config.toml
horizontal_flip = true
width = 128
optimizer = "muon"
orthogonalizer = "newton_schulz_5"
Rows from block 7 of a small image classifier, named by matrix and row number. Rows with one number belong to one neuron. Each number is 128 + 24 x the weight over its row's rms, rounded and kept within 0 to 255. All counts start at 0. Numbers have three digits each.
After each neuron's rows are labels from the 100 images, of 14976, where the neuron reaches its highest value: "responds to" is what is common among them. Only what is clearly more common there than usual is listed. The data: photos of arthropod specimens (BIOSCAN-5M). In brackets: how many of the 100, against the usual share in percent.
# fc1: MLP up (model.blocks.7.mlp.fc1.weight, 512x128), inputs 64-127
# fc2: MLP down (model.blocks.7.mlp.fc2.weight, 128x512, transposed), outputs 64-127

fc1.506:139107145114160116131167130127124108084167128168081131082159113115122122144112174152089088131099115141117117141136099140116131125086134149112142146112140113136167114113127152165125150082115141
fc2.506:176131125108172114116142142120111099167109109091106078136144149163135104115147125152070110119141102114125079150120165123158141116113123161116147136106128119115096167112147122118156141109106147
responds to: order Lepidoptera (25 vs 7.3)

fc1.170:151120092141147129149169153161159117125117110093131082165173143170176145114118079167125137159099149127121121064134123130132140129154124177135143141076099119130115149160143148104130148138148126
fc2.170:078149099148143119134124134099119135152114134121097110112089107115136100155139163075145132134138136142132127188142131128138108138127143068107153183140184157172122164116127104127128181103089148
responds to: order Hemiptera (49 vs 11.3); family Cicadellidae (32 vs 1.1)

fc1.220:116131130164108126108102135140162113136106128153155163121142136144116125149086140166103156048156102164166113108178140123092128137180121131129143162112161112138176147124148090112091147128105117
fc2.220:105115081123124118110121143112112110122181141138132093128174141164113154164141141087085137110125136135135118121120151075153123127143148151112144051134109093135099114120101128139081103127132109
responds to: order Lepidoptera (38 vs 7.3)

fc1.232:121146125165084100146096133110140149116098125149141071142119122115111126157177148138113113150151105154166126119109129157090179117127149152135134114121119128103117137119138129149112166122144117
fc2.232:132163124125149149080124094147159123148163096140132161142126155130148113123116095141062136104170164141126176110110125126166099150085118106146124134086163163174150112116127114091148113183141126
responds to: order Lepidoptera (85 vs 7.3); family Tineidae (44 vs 1.3)

fc1.459:133108084126100129151172134112150134100110108127143121122136108137146118076127105179134134112154094124159131133123147125127122117143141096172098146101093122110130123145126139168113117168129150
fc2.459:110136103129121147123140135143104125119153090133141116134117079135163097104072120157146129125116185126096126185128139133133123135123138156127116141178168132114103127139137120130135101102140190
responds to: order Hymenoptera (49 vs 20.5)

fc1.279:149154143101118086145152112119163144145141119132118095096132089095167123129147142108115157113117130109131149168136088112101096105117101148126105117135168110110161153135102139123103162153161137
fc2.279:117125151143117159136110172106117150150127180100140138129139127130117129100135108126119080121187191131174100107156144115132132105162123112180133155155125119144118144163160128129159104159102097
responds to: order Coleoptera (46 vs 16.8)

fc1.62:154102136165153142115098161159154144119165138132125122160144120136151159159140149101126125173097125116104111083132096155125110103164124145151145139133126150109138133066164085174123137139137139
fc2.62:108115163127145126090135151077142145116117095133083109135159127123132094134115139174095117156108156168154108078145105130114114176121185140142117145119165128108128134175151169124140119130126129
responds to: order Hymenoptera (55 vs 20.5)

fc1.209:120133093185118167176119177142170158145126102144125127141173161186098139105133141119102140100117157152135121168099112085125174129126146124139146159071117121105144128122152102136153079147161127
fc2.209:119124125111139130109171158093134137105111111092084168164136125136170103152098119106146139148111135129138167144142119110095114104139172181136114129120127176092137160097162108156127110107176131
responds to: order Lepidoptera (79 vs 7.3)

fc1.271:157115108125120134069099134122110138099127118123137128138188155163122141116099128147153126144125165115117135129114158136123146158159130116122125076120101073125122121125087088109128185083148143
fc2.271:105109130138104117095117151127156085111143133138127161142130151094136098175086107124123100110083143147119108128125136095188116098088187156094099158106121140142140077117138139117117149112115167
responds to: order Hemiptera (37 vs 11.3); family Cixiidae (25 vs 0.6)

fc1.396:140119109101130103114095108148150131136121113131131102146054094100143154125136185158131099150157136160124133128146132141121113137123166169128123095128095147101116149179139129125104129121120116
fc2.396:102114130097133120135130161167134098113184074133104161161164122131158120136126136156148139143107130128152142112092100129140081136099158183128107135138109138173112161130120134131139116180103105
responds to: order Hymenoptera (83 vs 20.5)

fc1.329:117144167092166117118126126119157122117131180156147123096122140134120158141144157092111126104107131113159100126103121142117165133133123139099146104152157158147075113116129152083135141110132111
fc2.329:131112060108094129127116118138128147138107083112118134156145150140147101209149080117090149080141153123130119112137163109137173153158148106133117114140162112108134125150118125155147140143078128
responds to: order Hemiptera (29 vs 11.3)

fc1.295:125142074137157152108125149131106093108116128133111161127118137079133118151087109158103153123134103138142130127171146133162089112141199117139123092129104127133145126139128104124144153134168141
fc2.295:146125132103116138130147074175111109112120098116112106117125085145161121175164111162095122128129118147140117117124180112140121130098136092120129146108145114132156098154105151125108166151121133
responds to: order Diptera (62 vs 30.6)

fc1.71:094137096134147138157124127112135142133083127170135094114126137130107129135126082140140144174092136096170118111112138126135132120205131126123166111134114144134098096138089158134126127168148140
fc2.71:201115075098145104102125073131106140123144154106125121112149117106150145131135097125153133124112158144063117136152116139158164129094097122118134133102154082135158134115148122131175129105114135
responds to: order Hemiptera (28 vs 11.3)

fc1.152:149130069149121158118109108138139141110170121128130139095110162112165161136137112128135135118099106088122082113095141093133143134155129162130151159130084176202155097140145132132120117131134137
fc2.152:146153134132167126130119115127119113133159112134138115143119131129134091141125085114110158121138121087119147139108092116153094157153137088137128035145187105125111148137116095123134117155142128
responds to: order Diptera (79 vs 30.6)

fc1.191:110123147093101117160092139144174118153167132134143093160153085167112140109105079164133121092131151148126150117180136124144145101152146150127148109112141165080161171170167133109115102116115109
fc2.191:119176126089155144133155162163130110124117155131125116137105113188128123141113128144116112118126113147139136103111144169118147138130141101144098139146136157127140167111115173133091165109120087
responds to: order Lepidoptera (35 vs 7.3)

fc1.66:082137115115149168133139169117099111148127097123158123136138108118132107162130118100120135148141144134151097106162122157112161136126159134107165115098147149119130155100125154110139162114133136
fc2.66:124159141137144153098141083156091112116143108121156150108152102117126135108149143138072150144163133131131163130151144123134161110148139124178159087138136116086158151157109126115098110127133100
responds to: order Lepidoptera (25 vs 7.3)

fc1.194:147116133127131125126119147153110150108111129157091120132082126145155141102125130113089177124133153154167088108105139129117133131123106103144109179090182129124140139123151160103109122136149135
fc2.194:120146135136128150137157148101144149168088149109094182140168094127125175127139118126164137123150132136126108129130103153131174121171134144128116128104068157115079129116111111135143117138130104
responds to: order Lepidoptera (31 vs 7.3)

fc1.25:145146116121127112103112144120117079139157141156100081116118105138172115099092173156150136114133110095136149161145130112137179165142107138107086107162142112121125135160112086126131127180098134
fc2.25:125136157122123081159172148127142159142144115099129109153157171093119163156138090099155097123131115129105159127084154127132131133146165120110129109123106143118106133130114125132127096091105131
responds to: order Hemiptera (36 vs 11.3)

fc1.213:123130176149116122160127147137126138100117118103121119083146116114123151106091140113122091087133153111128118103152111121160130138151146162151147089124114106191092166108110120156146167152164110
fc2.213:126135101137160142170168104107152120103125113139159130123127154124108127129156097111121136167138132138173120087101116122097101136098126118112118169142188179120166128137205107119131149090103136
responds to: order Hemiptera (29 vs 11.3)

fc1.234:144117089099096101147150134154124138131149145135166111103117066085127146142090195112101142139130053155148139151142140135098101139133136118148133118103105139126144119170153150100121169089157148
fc2.234:119151103051118147124126134125145112107160101118118122148155099136128136129120089162129103192166105123124130175124122145119088127143127165135088134112156159151086108130157089149150130113096114
responds to: order Hymenoptera (93 vs 20.5); family Figitidae (25 vs 1.3)

fc1.117:107115097149131124110142131118136124152120108119171123135177106122150126117108142110105152109086124129056103188118185144104152141167126138157121143145093090137083134135153120110149122153129128
fc2.117:128136137095112139107119107111166167152129119151148120121150079125056139105102147104115145121132116115135131140113129121155107144144125176144138165148139095158149171137153176132109084093189095
responds to: order Coleoptera (85 vs 16.8)

fc1.324:111120149089108137118137118124139120146159140163192117107100139158113138142116159127114116112142092071209070119141077079112135181097170103157170124153179168121124120131110111124121150088128111
fc2.324:140154096099105100127111172076120138135138093146137144155119138151101093124171104143099152153170132147101168111180090137116101138153139103142126145159112116153107140142149129109111127147138080
responds to: order Lepidoptera (32 vs 7.3)

fc1.484:145110105115138077147127128132152144113144093128111145145143140155111157107113130145124139129149164140091108090093097138100116115168147158104110131076121108142116133098152116122124175138112131
fc2.484:155120155174164089140109123133121119142161130102115111110153130104152138135105128142134144131122138092140152134152103099156107162090123094135160108165140168121134108148096077165144154086100135
responds to: order Lepidoptera (28 vs 7.3)

fc1.410:134144154129073156141144133127147127089113162161135114116129088155118149130129154092149136160110116096110106141145130169137157137086127125135127148137138129124113144134092097134112104174120138
fc2.410:134106175142146091126116160136137145132106142173142137135104166124120171101159101120164144152120132115126117127130151099101129116121158086142157116149141094107111137113102127139156120126087103
responds to: order Hemiptera (28 vs 11.3)

fc1.332:161144150126119121166121132128097082127154133159106117115138095153149123078179108148131165170140113116140145101140131148088122137109121082117101117106137116094106133144141141143117123109107153
fc2.332:108165151122108117125117097102131153170139127081086121147131133159118149128087129142114154110139131157147090104132127091137125083131191120138119160130120111151118113100142138149145097107152149
responds to: order Lepidoptera (61 vs 7.3)

fc1.370:137161117152122164142093141115153124115095124165117148116089156153135121130108111174107163136117150157125088129149131119135147123097162184116179130078135092147091136152117079143105152156129101
fc2.370:094125166130162096114152194111089142138144102109107102146155153151131138163194139107139112119145121125135133081085160109137132132103148131125103140119137141142112131139145159126125160117113089
responds to: order Lepidoptera (25 vs 7.3)

fc1.244:138157129137136091119140081148122116152097113112151097125128127107123126170141092124094100107154188130135120083143121153143129158151156157130119107155142190114077137180165157109106142154148130
fc2.244:128121100119166151153160143142090121138154116079096108123123108132127150129139117116082117149120152089141150153121127115122167133191111121119144102136118133144119126117130114092141104098117147
responds to: order Hemiptera (69 vs 11.3)

fc1.477:114119106156076163110114138135132126077089171119120105156107109087140106100137098149109144084145183122133114141149135128121108103111146120114142110155163161115155104112116136120155153125141142
fc2.477:114161123134155156160123105161091104134095073126168123130117142109124109153095132122114132087150156155100124114147129110140093148138151101140104150104209140160147137142103067114143141124092130
responds to: order Coleoptera (57 vs 16.8)

fc1.246:156099106124151129117130162114160147125121114118102149137150136133145099106133117119143123107107142144131123125126128142105165111113145132166148102087094099153093111139144102166109142166123145
fc2.246:099104143148151095111134095078121146121162163085101155140141129083121175106130154126093098147116126172123129106139128123124117127115147119075126185151148118118108145171100097106195138123128123
responds to: order Hemiptera (34 vs 11.3)

fc1.12:125129108117104148119153098121113141139118127148152140147144144153127136154171143146118129116128115082134105154120134113116157136104125118161161143135101133137114140107112111119119112149130100
fc2.12:163151138096141140100117132107171133141117134140122134123122097098145099133110094132103153115148126151128166182103123126112136135193138079166120127110157118153140085154100132125102121111151125
responds to: order Lepidoptera (45 vs 7.3)

fc1.300:113135119133153109107128068155128096137138124136151139130140120105136155123109136148120135122115104133139155148170076127135118143158087088129167145104128150144135152128173110140112120138134178
fc2.300:151107136143090153111158148097100151147156134118126109138149108139093123073116199092145108142143124112157123157155136124082158155162149138093127130109096120168140113074147091133152108136137080
responds to: order Hymenoptera (57 vs 20.5)

fc1.267:141092102158157160136120116165131106091135165141131116133113122115140135129107143118105109141137114134132113073106108139126166166111197134148130092167159198176143075143095105154155128161152105
fc2.267:145112153112155106129139131120091138107144125181143101117137129183158100126160115114076115126138167118120145100121139136158123137137077135161140091126135081110122175148115077098123105163102103
responds to: order Lepidoptera (29 vs 7.3)

fc1.57:131085107095092131138129095143125140162096138131116137113159130164109086179145143137114107171115143137126125155126128145167092137111150174110154096131161141124179136131111125157131177141112162
fc2.57:128132140092103116099133125111117097105130112115121091108162139114162136135166139126119140137157110091138072095118124144134151128169111129119124070148148144121118169165150113088151150114061119
responds to: order Hymenoptera (52 vs 20.5)

fc1.405:178125122070118153111137100144091175080130147142098112142127146138086141103125151116128106109159141122104145162126129128120128154079185138125191102129123144138180142131115140135102154110105128
fc2.405:113170116131104136126137122130140085125152110128124103102156145122129136150127112134117139117095089127115128120079145111116140106107134127192126149111164149128142130113174173086181168122127140
responds to: order Lepidoptera (35 vs 7.3)

fc1.233:140160126173142105148115159129147153176135114087116179134138120141100122080108169147098110119134113105106191092187120147166145128094159158149140126144162152125110151122100142123107104110130096
fc2.233:156110118093104113158149128152097155129137137141123161108099115108144151108132106098128155174158160141141129097095105092101107104076128166092114109116124120083132129126154122087123123141160143
responds to: order Hymenoptera (46 vs 20.5)

fc1.346:132155125128114143136113112078128137124121120085146091155116143133134122137147148119139119163137148143084112137088111119148134121133139134142102140057138183144101136094140121125137155138177142
fc2.346:137174139131140109101102082157119162109124157140103146097127149133124108149132102187089092157127179155104112093115129146120146116118126151111128154146142112114096130139150107120104119151158114
responds to: order Hemiptera (36 vs 11.3)

fc1.22:114166130169130087123187131129107119127145151128127107150122095142129131135134104119105107118115098140081144115090091123120114114135150130147110098099112073148123119115142113151156125140111139
fc2.22:118120174174162132138161134140160087171121129119111144134140085112129130130103150102134172111148101131102154170120127111134107113105136128114134138112127143121172121090094184122128151102130155
responds to: order Lepidoptera (29 vs 7.3)

fc1.129:129150126125102092102144139173091103123120154176142111087152144081115144170076130141098111119158161152122166107110125134114139134144136136105122123144141177104147094120151101161124103151130160
fc2.129:131116166119107132110121138102133132103159147122098141170120127131132143105138107132097150143095142121118109148126177140102140151129106144125115099090098145132115110162117101177164138141156126
responds to: order Hymenoptera (61 vs 20.5)

fc1.41:122126139127094104143129104125164106153109120132127116116147119120121153120140166081112075095131127172135125129097118169101131083116135152165134100110123112152123147121129132134117131161177139
fc2.41:144093128101121132092147093121097117142145138121118152169117120155168103110082169122132128131131122143121103111130147130140137076126112119147145113140130166162161095142159101109141144115100079
responds to: order Lepidoptera (40 vs 7.3); order Psocodea (25 vs 3.7)

fc1.19:133126173120112138118164087133113144148122113116136123122110092174153139153093123142155165126070113141101139060157115167148158146159126090152143118129126200119133099154157107069135115154109148
fc2.19:115126060147092141115133137096106145154103150145121153121138112109109129161155156135122136121102093093130140141122163115128115165149122110129150126145129085139147193097148121120174112095179130
responds to: order Hemiptera (33 vs 11.3)

fc1.35:141086139129122145145142098136133144094132123109136138129079157111157127176105150136154144108102119130162092127122095163142132113097173055159107129142100131105105090114140122173134108132152115
fc2.35:120093106183135107131120116115144134132125107106105120124127152141112118150084122112134145143118117117143120174128152164115151141103105112115126166130139138118088139155129139099094131173102173
responds to: order Hemiptera (43 vs 11.3)

fc1.494:127159123133131103084172171070163109101130107128127138102183134101091150126100128131139124115123153138103119116157095131144126123116122106150153138115144108157142103144102096150121154149089139
fc2.494:129109123118099107107134117114097116171160113119119112128113142115125085138142150152121148135083146084120131098133166109123112096137147119118127123107124178082132088088130084145144090119152178
responds to: order Lepidoptera (36 vs 7.3)

fc1.110:141142102153111099184121122113119127089103115117157112153146115163107114120126145117131129115165131158106076154078126098114150134162133149160150168140134097130140151105123138128087131111171128
fc2.110:086097140097133161107130157125129133132132155128083115124151109159074148147124120121102165139115190149145120106146158131160132110114115174142153062126119149142109141129142110137113108117115099
responds to: order Lepidoptera (45 vs 7.3)

fc1.378:150141187089119126152128144112120115136124108150121137117123131164126155114155106161152135142050125139177156146076115146155117083143152118097131110108121097083088127183107159141119140120126120
fc2.378:206100083143102121118128100074141135166105136103141110198153127139128134138127128106111131126122124166135133109147130113162161132142108144135109115135157145154142144107128128111128116110173108
responds to: order Lepidoptera (45 vs 7.3)

fc1.20:168128089146175164134158098099133087116120143143154065145117134132156155169162163107109112166120153123091116106135116120156141152161145117150120085101150164130109134152143135119125104142093161
fc2.20:141100124099109133102118109138146159083115107130096147125149113112068122163087102131145158098126157129135123107113129153108101125165123186152124125175157119165133131116174091138155120131132102
responds to: order Hemiptera (28 vs 11.3)

fc1.498:136119073111156147112121113153156125125122126114149109093081135094100155119126105112102116141147178117044105121110147141122105158146127160163114099131081136141129135130140105131080155146127141
fc2.498:138110110107154097134144126145163137155106144177150104129130143121134102140097126131162126103133116121085165114094123126148090109150113096151123144139125131160112148140139168150110106143142099
responds to: order Diptera (65 vs 30.6); family Drosophilidae (34 vs 1.3)

fc1.269:102165139159101101090116162124155130107137101124117142110138127117135162078094103136126132097112143125109156114118123118121078105136089109142154141111166138122142146166116120133168138147111128
fc2.269:150157179124130116133134111123118065105166123151134161189111095103139141095146099127128119140108172154121120138168102151082128141076184134126095106129119162126115120082089122140149140163131121
responds to: order Hemiptera (29 vs 11.3)

fc1.81:165155119132139158133151074090123132121112129168164100114078120158118110161114086115138142136094117109085160119112127137141149165149124115117094127094132165143071131139183151159130143147114163
fc2.81:158127080102122105124128144136086126159104109150122167140092103130102134128138117117103125154099144131145107177170085116124167113171155144098137103152163086110093145112091118083166141103115170
responds to: order Hemiptera (30 vs 11.3)

fc1.379:143167117131099124082106129145115146103159107134129142136120090088130138126095107127132130095124124156095128097148147139104117140086122111107146126133139170159142137102126120139154147122146131
fc2.379:129136210109136144094141121166105109148097133152130147136174114119151122094134075099117144127090142123165095133137130147108153136112140098143138076147149095118153133161130131147124162146128119
responds to: order Diptera (62 vs 30.6); family Limoniidae (27 vs 1.3)

fc1.323:117158112125159104097116081110098089161127141137143096123139138090117158174150129101108128103125144089138128134119098132164178095144137178124131136128168123178104147144116127088159127172131160
fc2.323:156137133102135113119100142129156149144101100088119150127120132153136129152114106174110137143176155067114148156135138115102142143158133103138139134112141152119145099114098137134142123113114162
responds to: order Hymenoptera (42 vs 20.5)

fc1.45:150138132166104131113133118158070147155098134109106138115151129140139130150082140144120134075146140088139110130110102153126149117115102124088105123109152083121120095154142123131167134135135161
fc2.45:112120095137112134115144146084144149102106135139124129168140142121100130149114109084169126161140146137141122128129089115135164158135155109105114140100114140115154096133119096131107124157155116
responds to: order Coleoptera (51 vs 16.8)

fc1.99:097137137100098148113125149153139132072118123140129128145133109137183144093136127136114161126114157109127135155127085071152102126127205108109156137158173132141102150094123165111092150177149119
fc2.99:157164123123128123174142135132129115123137133116100127144145131113111116149121114159104158137170133154107129089110171116129108100107123113212144141142172103111095150149135121139134139154113125
responds to: order Lepidoptera (27 vs 7.3)

fc1.50:133154135108143115138152138154113133159136099115145096161141133120150097105141128156124106153119091126129119127120181142140102157081125156150186110119119136103133128150130123131090115163135152
fc2.50:127105128140131134142109142134164126117112132161131096135152087147097123125128103138092130110129096153167129153150093086110060127128131132134122118136149183120121159101106107132147114144110115
responds to: order Lepidoptera (26 vs 7.3)

fc1.235:144116103107145103129098151146142156116142087145132147138108120114121121084169105127129130153105112148135149149124153159140102118171133134115138089110134117119102083146150137153112128131162151
fc2.235:136153142103158124087148120122107130162122154156142095132154107092124151140122134124147137130138068150162075106145104095115086103101130147102142128131132138146109146094062100149129140167126151
responds to: order Diptera (69 vs 30.6)

fc1.511:152119140165135134125147110127100136133076124119153095091173090154161114126126099103152138146138128089115157129151124169130142171138144134126120096106111100130138177153106110186130145088109121
fc2.511:102124133122108104100130154095120124095131103106118120157111143144153130119116130067103151147116120107156071146137123112135091069149147122089164105119138115101158151132158132057146124109158148
responds to: order Hemiptera (41 vs 11.3)

fc1.338:143136134135144102113131182136124127129132156130147107108128117170122135123131166113126147162154113099156176164114091104136145176092114161134129098119166128111122117106142123108153122156118150
fc2.338:143143147099097145141159152111075121118163092153060123143173147110151106156131084120137147113125142134091150111135138094127122167192124133134145148137118133118108159080104169177111089142125097
responds to: order Lepidoptera (27 vs 7.3)

fc1.425:106116154114102147123140154119090128089098131132142127122209122139090120101137140123097103101104104102130131161144083120139118136120139137153140110097173132085136149129095134123117150164119147
fc2.425:129153108125074178143121122140085140135127163101133150119106173136114115125089155150138153185133144103126122097126113123128137108152143119143133125109181107142130128115193124137160114123117102
responds to: order Diptera (80 vs 30.6); family Anthomyiidae (30 vs 0.8)

fc1.466:152060118082110074154132141174134156108129107162112129166171108153106150132145118123146122139112139140117092132092155114140134095103144143180142117112075164113115103116164116147133122129170132
fc2.466:157152136127151131134135112109115121157157167105114134128075123132135147120137126102123113125118098154147147131101086107108130176132115078131177102075136115169142149169112102158100134108182126
responds to: order Lepidoptera (26 vs 7.3)

fc1.197:088152201152098147129078160128137111122078132128134150087125136143139132099127166158153126124126138121122103130112137147155156153097107140127122141132104154163189128150155139127107082143122122
fc2.197:115098109149144089139132173140132163140123162144121106148104129053141132164158094084160119136135142080105158110105154138144090122106166119090121096126145142108083120125123090154128111153140153
responds to: order Hemiptera (46 vs 11.3)

fc1.255:132116119115101131183154136083115160156090130128130145141112147133170157089140170136103142129142143159089089133113124136101114134119155141112146185143121156116124103113139090153108160141173117
fc2.255:141150115128154138105102147085163113131152138140131122142127107117154124146169105120148187133135116128146125105152135112138102106099073125113095146104092106161039161106108133145187112116094144
responds to: order Hemiptera (73 vs 11.3); family Aleyrodidae (25 vs 1.1)

fc1.145:142110142130139127119143140157151108125114126115147149139149083139203100094117122113181139097112128138148149142133111114133145153159122115147132127095064116156111097127152119152105121181103116
fc2.145:085107146152135123138123103087114087172138142138108098102120158062124170164118123122142075133136121133153139144112131116100137164130097182092079141141109138128152158135135116154146142106123143
responds to: order Hymenoptera (74 vs 20.5)

fc1.291:114147132119124134130130114127130112146116162150123106140089098090095122133109098135087140118112105088078097128141117120166145149133117150148077117142130144102094125120178124114123141109145149
fc2.291:110162125085145080083179126122120147139131164118124139129186119124127118164062152134115081178125134159149152148123097150111124148116156122133172137094095156194144129165128132132124126119115156
responds to: order Hymenoptera (46 vs 20.5)

fc1.365:121178104120088097079112109136107156112141095115117134146126146145117133122134152107138115108117117144130137108120078148191141184086126106118142171127137096116093127097128122148147130131093131
fc2.365:124196106144108129117119111134140150138123107165121179091102161129110136092131109156091098152142154115133140146136112114087135129116133129120155142119111091114143167085138120141131097171130125
responds to: order Hemiptera (29 vs 11.3)

fc1.105:108142106097124117129130161114150117121127130154110115164117170153140112105132117168076098091151132148129084140157119095110121148052139144162142133093138115103110123125178124120133176172137135
fc2.105:193147125165161118124131101130095144102134134136167137147139114133134083154120154103103115142155144137132111127103149131103094100106090140114132187167114113128116096114137166121162123141152161
responds to: order Hemiptera (72 vs 11.3); family Aleyrodidae (43 vs 1.1)

fc1.313:114116118154142115113076117081137136153098128114136151122137139126148110144132153131130124120087146161083148190104126147148180150119162141107132116077106143135156080118089116105086137119169091
fc2.313:120124124132116119164148118138131083119136121122135105190145172094148111153096136148118124176102097147137120104179185123148161113124123124143144202123094138120087162147091138157127113100129116
responds to: order Hemiptera (52 vs 11.3)

fc1.93:093133169084117119157160141137125163099140133149100132136179124141146153126090123132108148092129131139116064157127147132127161119054119158125157129134115111098080091121106129128121141126123146
fc2.93:141151142129203138126143152103134170120148142118132149087107169111136116132194163091090152127154120125099130136115134115133129116121123138106113160121123135141112101083150119151132109135170146
responds to: order Hemiptera (86 vs 11.3); family Aleyrodidae (58 vs 1.1)

fc1.351:119069134136098141139110102128097154104091138105118108112125144147122115124104161116143103020084158136148075116143152141159199127112112142111132148136105123110106103111116162160102128137148144
fc2.351:134117167105152111123115115118148135129089127102113154121123128110117150137173079134103150148124132119118152136123177136046137092122102129160135137113154112117131108131159078138140120085130132
responds to: order Hemiptera (59 vs 11.3)

fc1.231:123106113153113143117115136139093153111081128156114138175145082096123099082159116100117146144136108161151111141129116136133143111126147116103153143137099117089123184119103117153115143174169133
fc2.231:083121157136124152115132116153145208127125141128122120066152162118129106133115133117133105176159151140151127142121097148128163119122120155082178090119153148154113152126145123103085123122142114
responds to: order Lepidoptera (28 vs 7.3)

fc1.328:145122092100134174108118119137100119122076119164156095146163119095109116121119152122117116139161138165133096134153116156108116123166122105132090136117152140122104154141140123116112159162145113
fc2.328:134118126186152097105151114123145126121140144126069113138106156142125168128096134144121157156124106105127171107128102128171117120126111151119147171124156113141118106077109133101151124099132128
responds to: order Hemiptera (43 vs 11.3)

fc1.149:160120132118132096104126125111174065145132136131142116111165107078127145113158126111118108143160143160162105102137148142098207129090160137111164133114095183093117111082132105152147126132111153
fc2.149:147115117096114091112126079136124172167130137124140155112083152139154090137118144136140124085142082156118121117126136118190130160089126129138107092119153079124140109162112115121092115120163108
responds to: order Lepidoptera (38 vs 7.3)

fc1.302:138138158153149123119136159134138123110137109085139169133156135101153135131104125128177145105144141142117085114125141134108133134041132156141137138145156106112107155118146124181093152189150124
fc2.302:151130105118161138090132151105130178149151157137122141130116139091113149144197136133132118154124089137117137141155125132125122162112113118136100140108092097071101155148123175123164109112141128
responds to: order Hemiptera (48 vs 11.3); family Aleyrodidae (31 vs 1.1)

fc1.415:136096150098124163105112142159142139137181149134127169162116135130188120138150145106170170121095111119117148127099121177135133167154120154083174133111118109093146135105134162129094126132111116
fc2.415:123135133111170161126120119099117102135120101112110109109125145096138151072131135138128143134158129142092122137126158101138149127137140124182122153146110146147107153129100132146140181108160149
responds to: order Hemiptera (37 vs 11.3)