Rows from block 4 of a small image classifier, named by matrix and row number. Rows with one number belong to one neuron. Each number is 128 + 24 x the weight over its row's rms, rounded and kept within 0 to 255. All counts start at 0. Numbers have three digits each.
After each neuron's rows are labels from the 100 images, of 14976, where the neuron reaches its highest value: "strongest on" is what is common among them; "patch colour" is the nearest of a few named colours to the mean colour under the peak. Only what is clearly more common there than usual is listed. The data: photos of arthropod specimens (BIOSCAN-5M). In brackets: how many of the 100.
# fc1: MLP up (model.blocks.4.mlp.fc1.weight, 512x128), inputs 43-85
# fc2: MLP down (model.blocks.4.mlp.fc2.weight, 128x512, transposed), outputs 43-85

fc1.223:136134122111123128191159099121148163137091093110127106139143121104141125110166151140089139105106126111122126144132088153100126109
fc2.223:147126112154119129120132181122114098132124166153121171168129155149089097132103134137171081141099129146128147115129136164066136114
strongest on: order Diptera (66)
patch colour: brown (54); grey (28)

fc1.224:147109159083102112115141098165155170107116196143145151120154122140165130128160114127102145147130138107120091163150092132124104136
fc2.224:119129139159138112089164169168133109138135158093148119087125146094052122156129122101109106094099115150160125114127132134138143110
strongest on: order Hymenoptera (48)
patch colour: brown (66)

fc1.114:125197116124133121124132116167123095119124158129123088124111158128136121158157156143136132162173125187159165179125171111137132088
fc2.114:097193125129141138219103100096147162112119118099097111161113156164162109102104170083157158131136120107126131157116086151107102129
strongest on: order Diptera (62)
patch colour: grey (42); brown (28)

fc1.443:133142134157102143162130110138121134150109171110104152127162103131179121128123141142106134120146145090123151124147134135150080162
fc2.443:079149162115113150150157126131109150157087121150112097120116138163142079129101147087176089105123163098150093152145105125134142124
strongest on: order Lepidoptera (59)
patch colour: brown (78)

fc1.256:144145133094132114112079154136140178101147106141127156100097130106105091170142093126136124122109133101118148156154124125083125158
fc2.256:155129110137119162136133139185130103171091169107133124102106099112125129139079109144146132125149160177115093172105115121134122123
strongest on: order Lepidoptera (29)
patch colour: grey (57)

fc1.167:116163136113131112136133123120062126097081144131165115178124137103159129123142080128128093154132126118090128131123094136107142141
fc2.167:152095108128140122129078134112136114113103142136133143128145118127126134096134146155134173115121106144101135120107075093134147153
strongest on: order Coleoptera (45); family Throscidae (25)
patch colour: grey (49)

fc1.498:168111163137164150159096109132136155116132134141137111125139127148112097146091095130127127137127101169166146127131202114144090103
fc2.498:120104114135155102102143113119163121118216130129082127072104109122149129124169145135122139124166176090099131124144138104121117105
strongest on: order Hemiptera (33)
patch colour: brown (52); grey (47)

fc1.374:110110158154088144118145142082169115130110114099148119120121139135107135134139133159134141108116116111169169099192156123134099128
fc2.374:136177120107099136151121127146151163113138126129155104136123143170136096125162137173122185117125107132119096151119136101146133145
strongest on: order Hymenoptera (69); family Ichneumonidae (27)
patch colour: brown (38); grey (29)

fc1.212:130132098109097141135170130157178141117132113146183157108147161119114139164108091162101126152122100133144112076112112114149097095
fc2.212:118164157143101083158091087124118115159126146144113097113141136112110094123112114071168115111103130112135141130162160130133153125
strongest on: order Hymenoptera (89)
patch colour: grey (59); brown (35)

fc1.505:126144167121142137098157119108125157138132148160120183091129123095128145127107125096108129129166130161108130116158182099112131143
fc2.505:180119130117176116082130128108122150140152076160111091131136120113113101145147123132152062161127111112155115141170138125122100129
strongest on: order Hemiptera (52)
patch colour: grey (76)

fc1.346:182164124116154111115117166107138089119131147165165122141103074109140137134122145128111123127103152158163155132128109134179118145
fc2.346:124154105110117144133178116091137146106070117116091134159126171113094132098101119134143115154117092100099126174082137146121104093
strongest on: order Hemiptera (30)
patch colour: brown (52); grey (25)

fc1.299:111106156135133094124115148096126101135127157161135107151108116143118103135161111135114111105097127129084120100137089186114113118
fc2.299:116113111171129120145148140123106123141110110161161114140126152152087095106126136190125162146112089137148124124126147111099147133
strongest on: order Coleoptera (69)
patch colour: grey (78)

fc1.373:102153162115126184084137156100126152127143138112136141127107123132114197115137124108155088154135168119140136116148139105090116105
fc2.373:176084121057124164143140194125084139156121139119114175142139098130106124139155093149074098152087095134142091116107125101160151145
strongest on: order Lepidoptera (34)
patch colour: grey (48)

fc1.51:148136144158158107093120136111122156179123089092136135159094101131150100155096148120068127113072113138124150133084087157152094121
fc2.51:090106122143127147166152178149181123109076094126109110130155102138152161120086143127116117077161157089137134134132140106136173165
strongest on: order Lepidoptera (45)
patch colour: brown (70); grey (30)

fc1.108:099128168166114159139166094086145081148139141135145155125112103121087128147111148143097093124132099148096108122137113143136138142
fc2.108:154159110144205129117125116126132084137122117150154069155143162121115110143131124083144129137120122109125110113157125161109120111
strongest on: order Hymenoptera (58)
patch colour: grey (50)

fc1.72:072123132095141148141096119159096147126152119118152151136118139125189136156118125151145124094095133097113151139144104123105099087
fc2.72:109111109150140139161125140106122166122169128122113127096134135119112139128126155150185107104184119141185109118142162108117111178
strongest on: order Lepidoptera (56)
patch colour: grey (62); brown (33)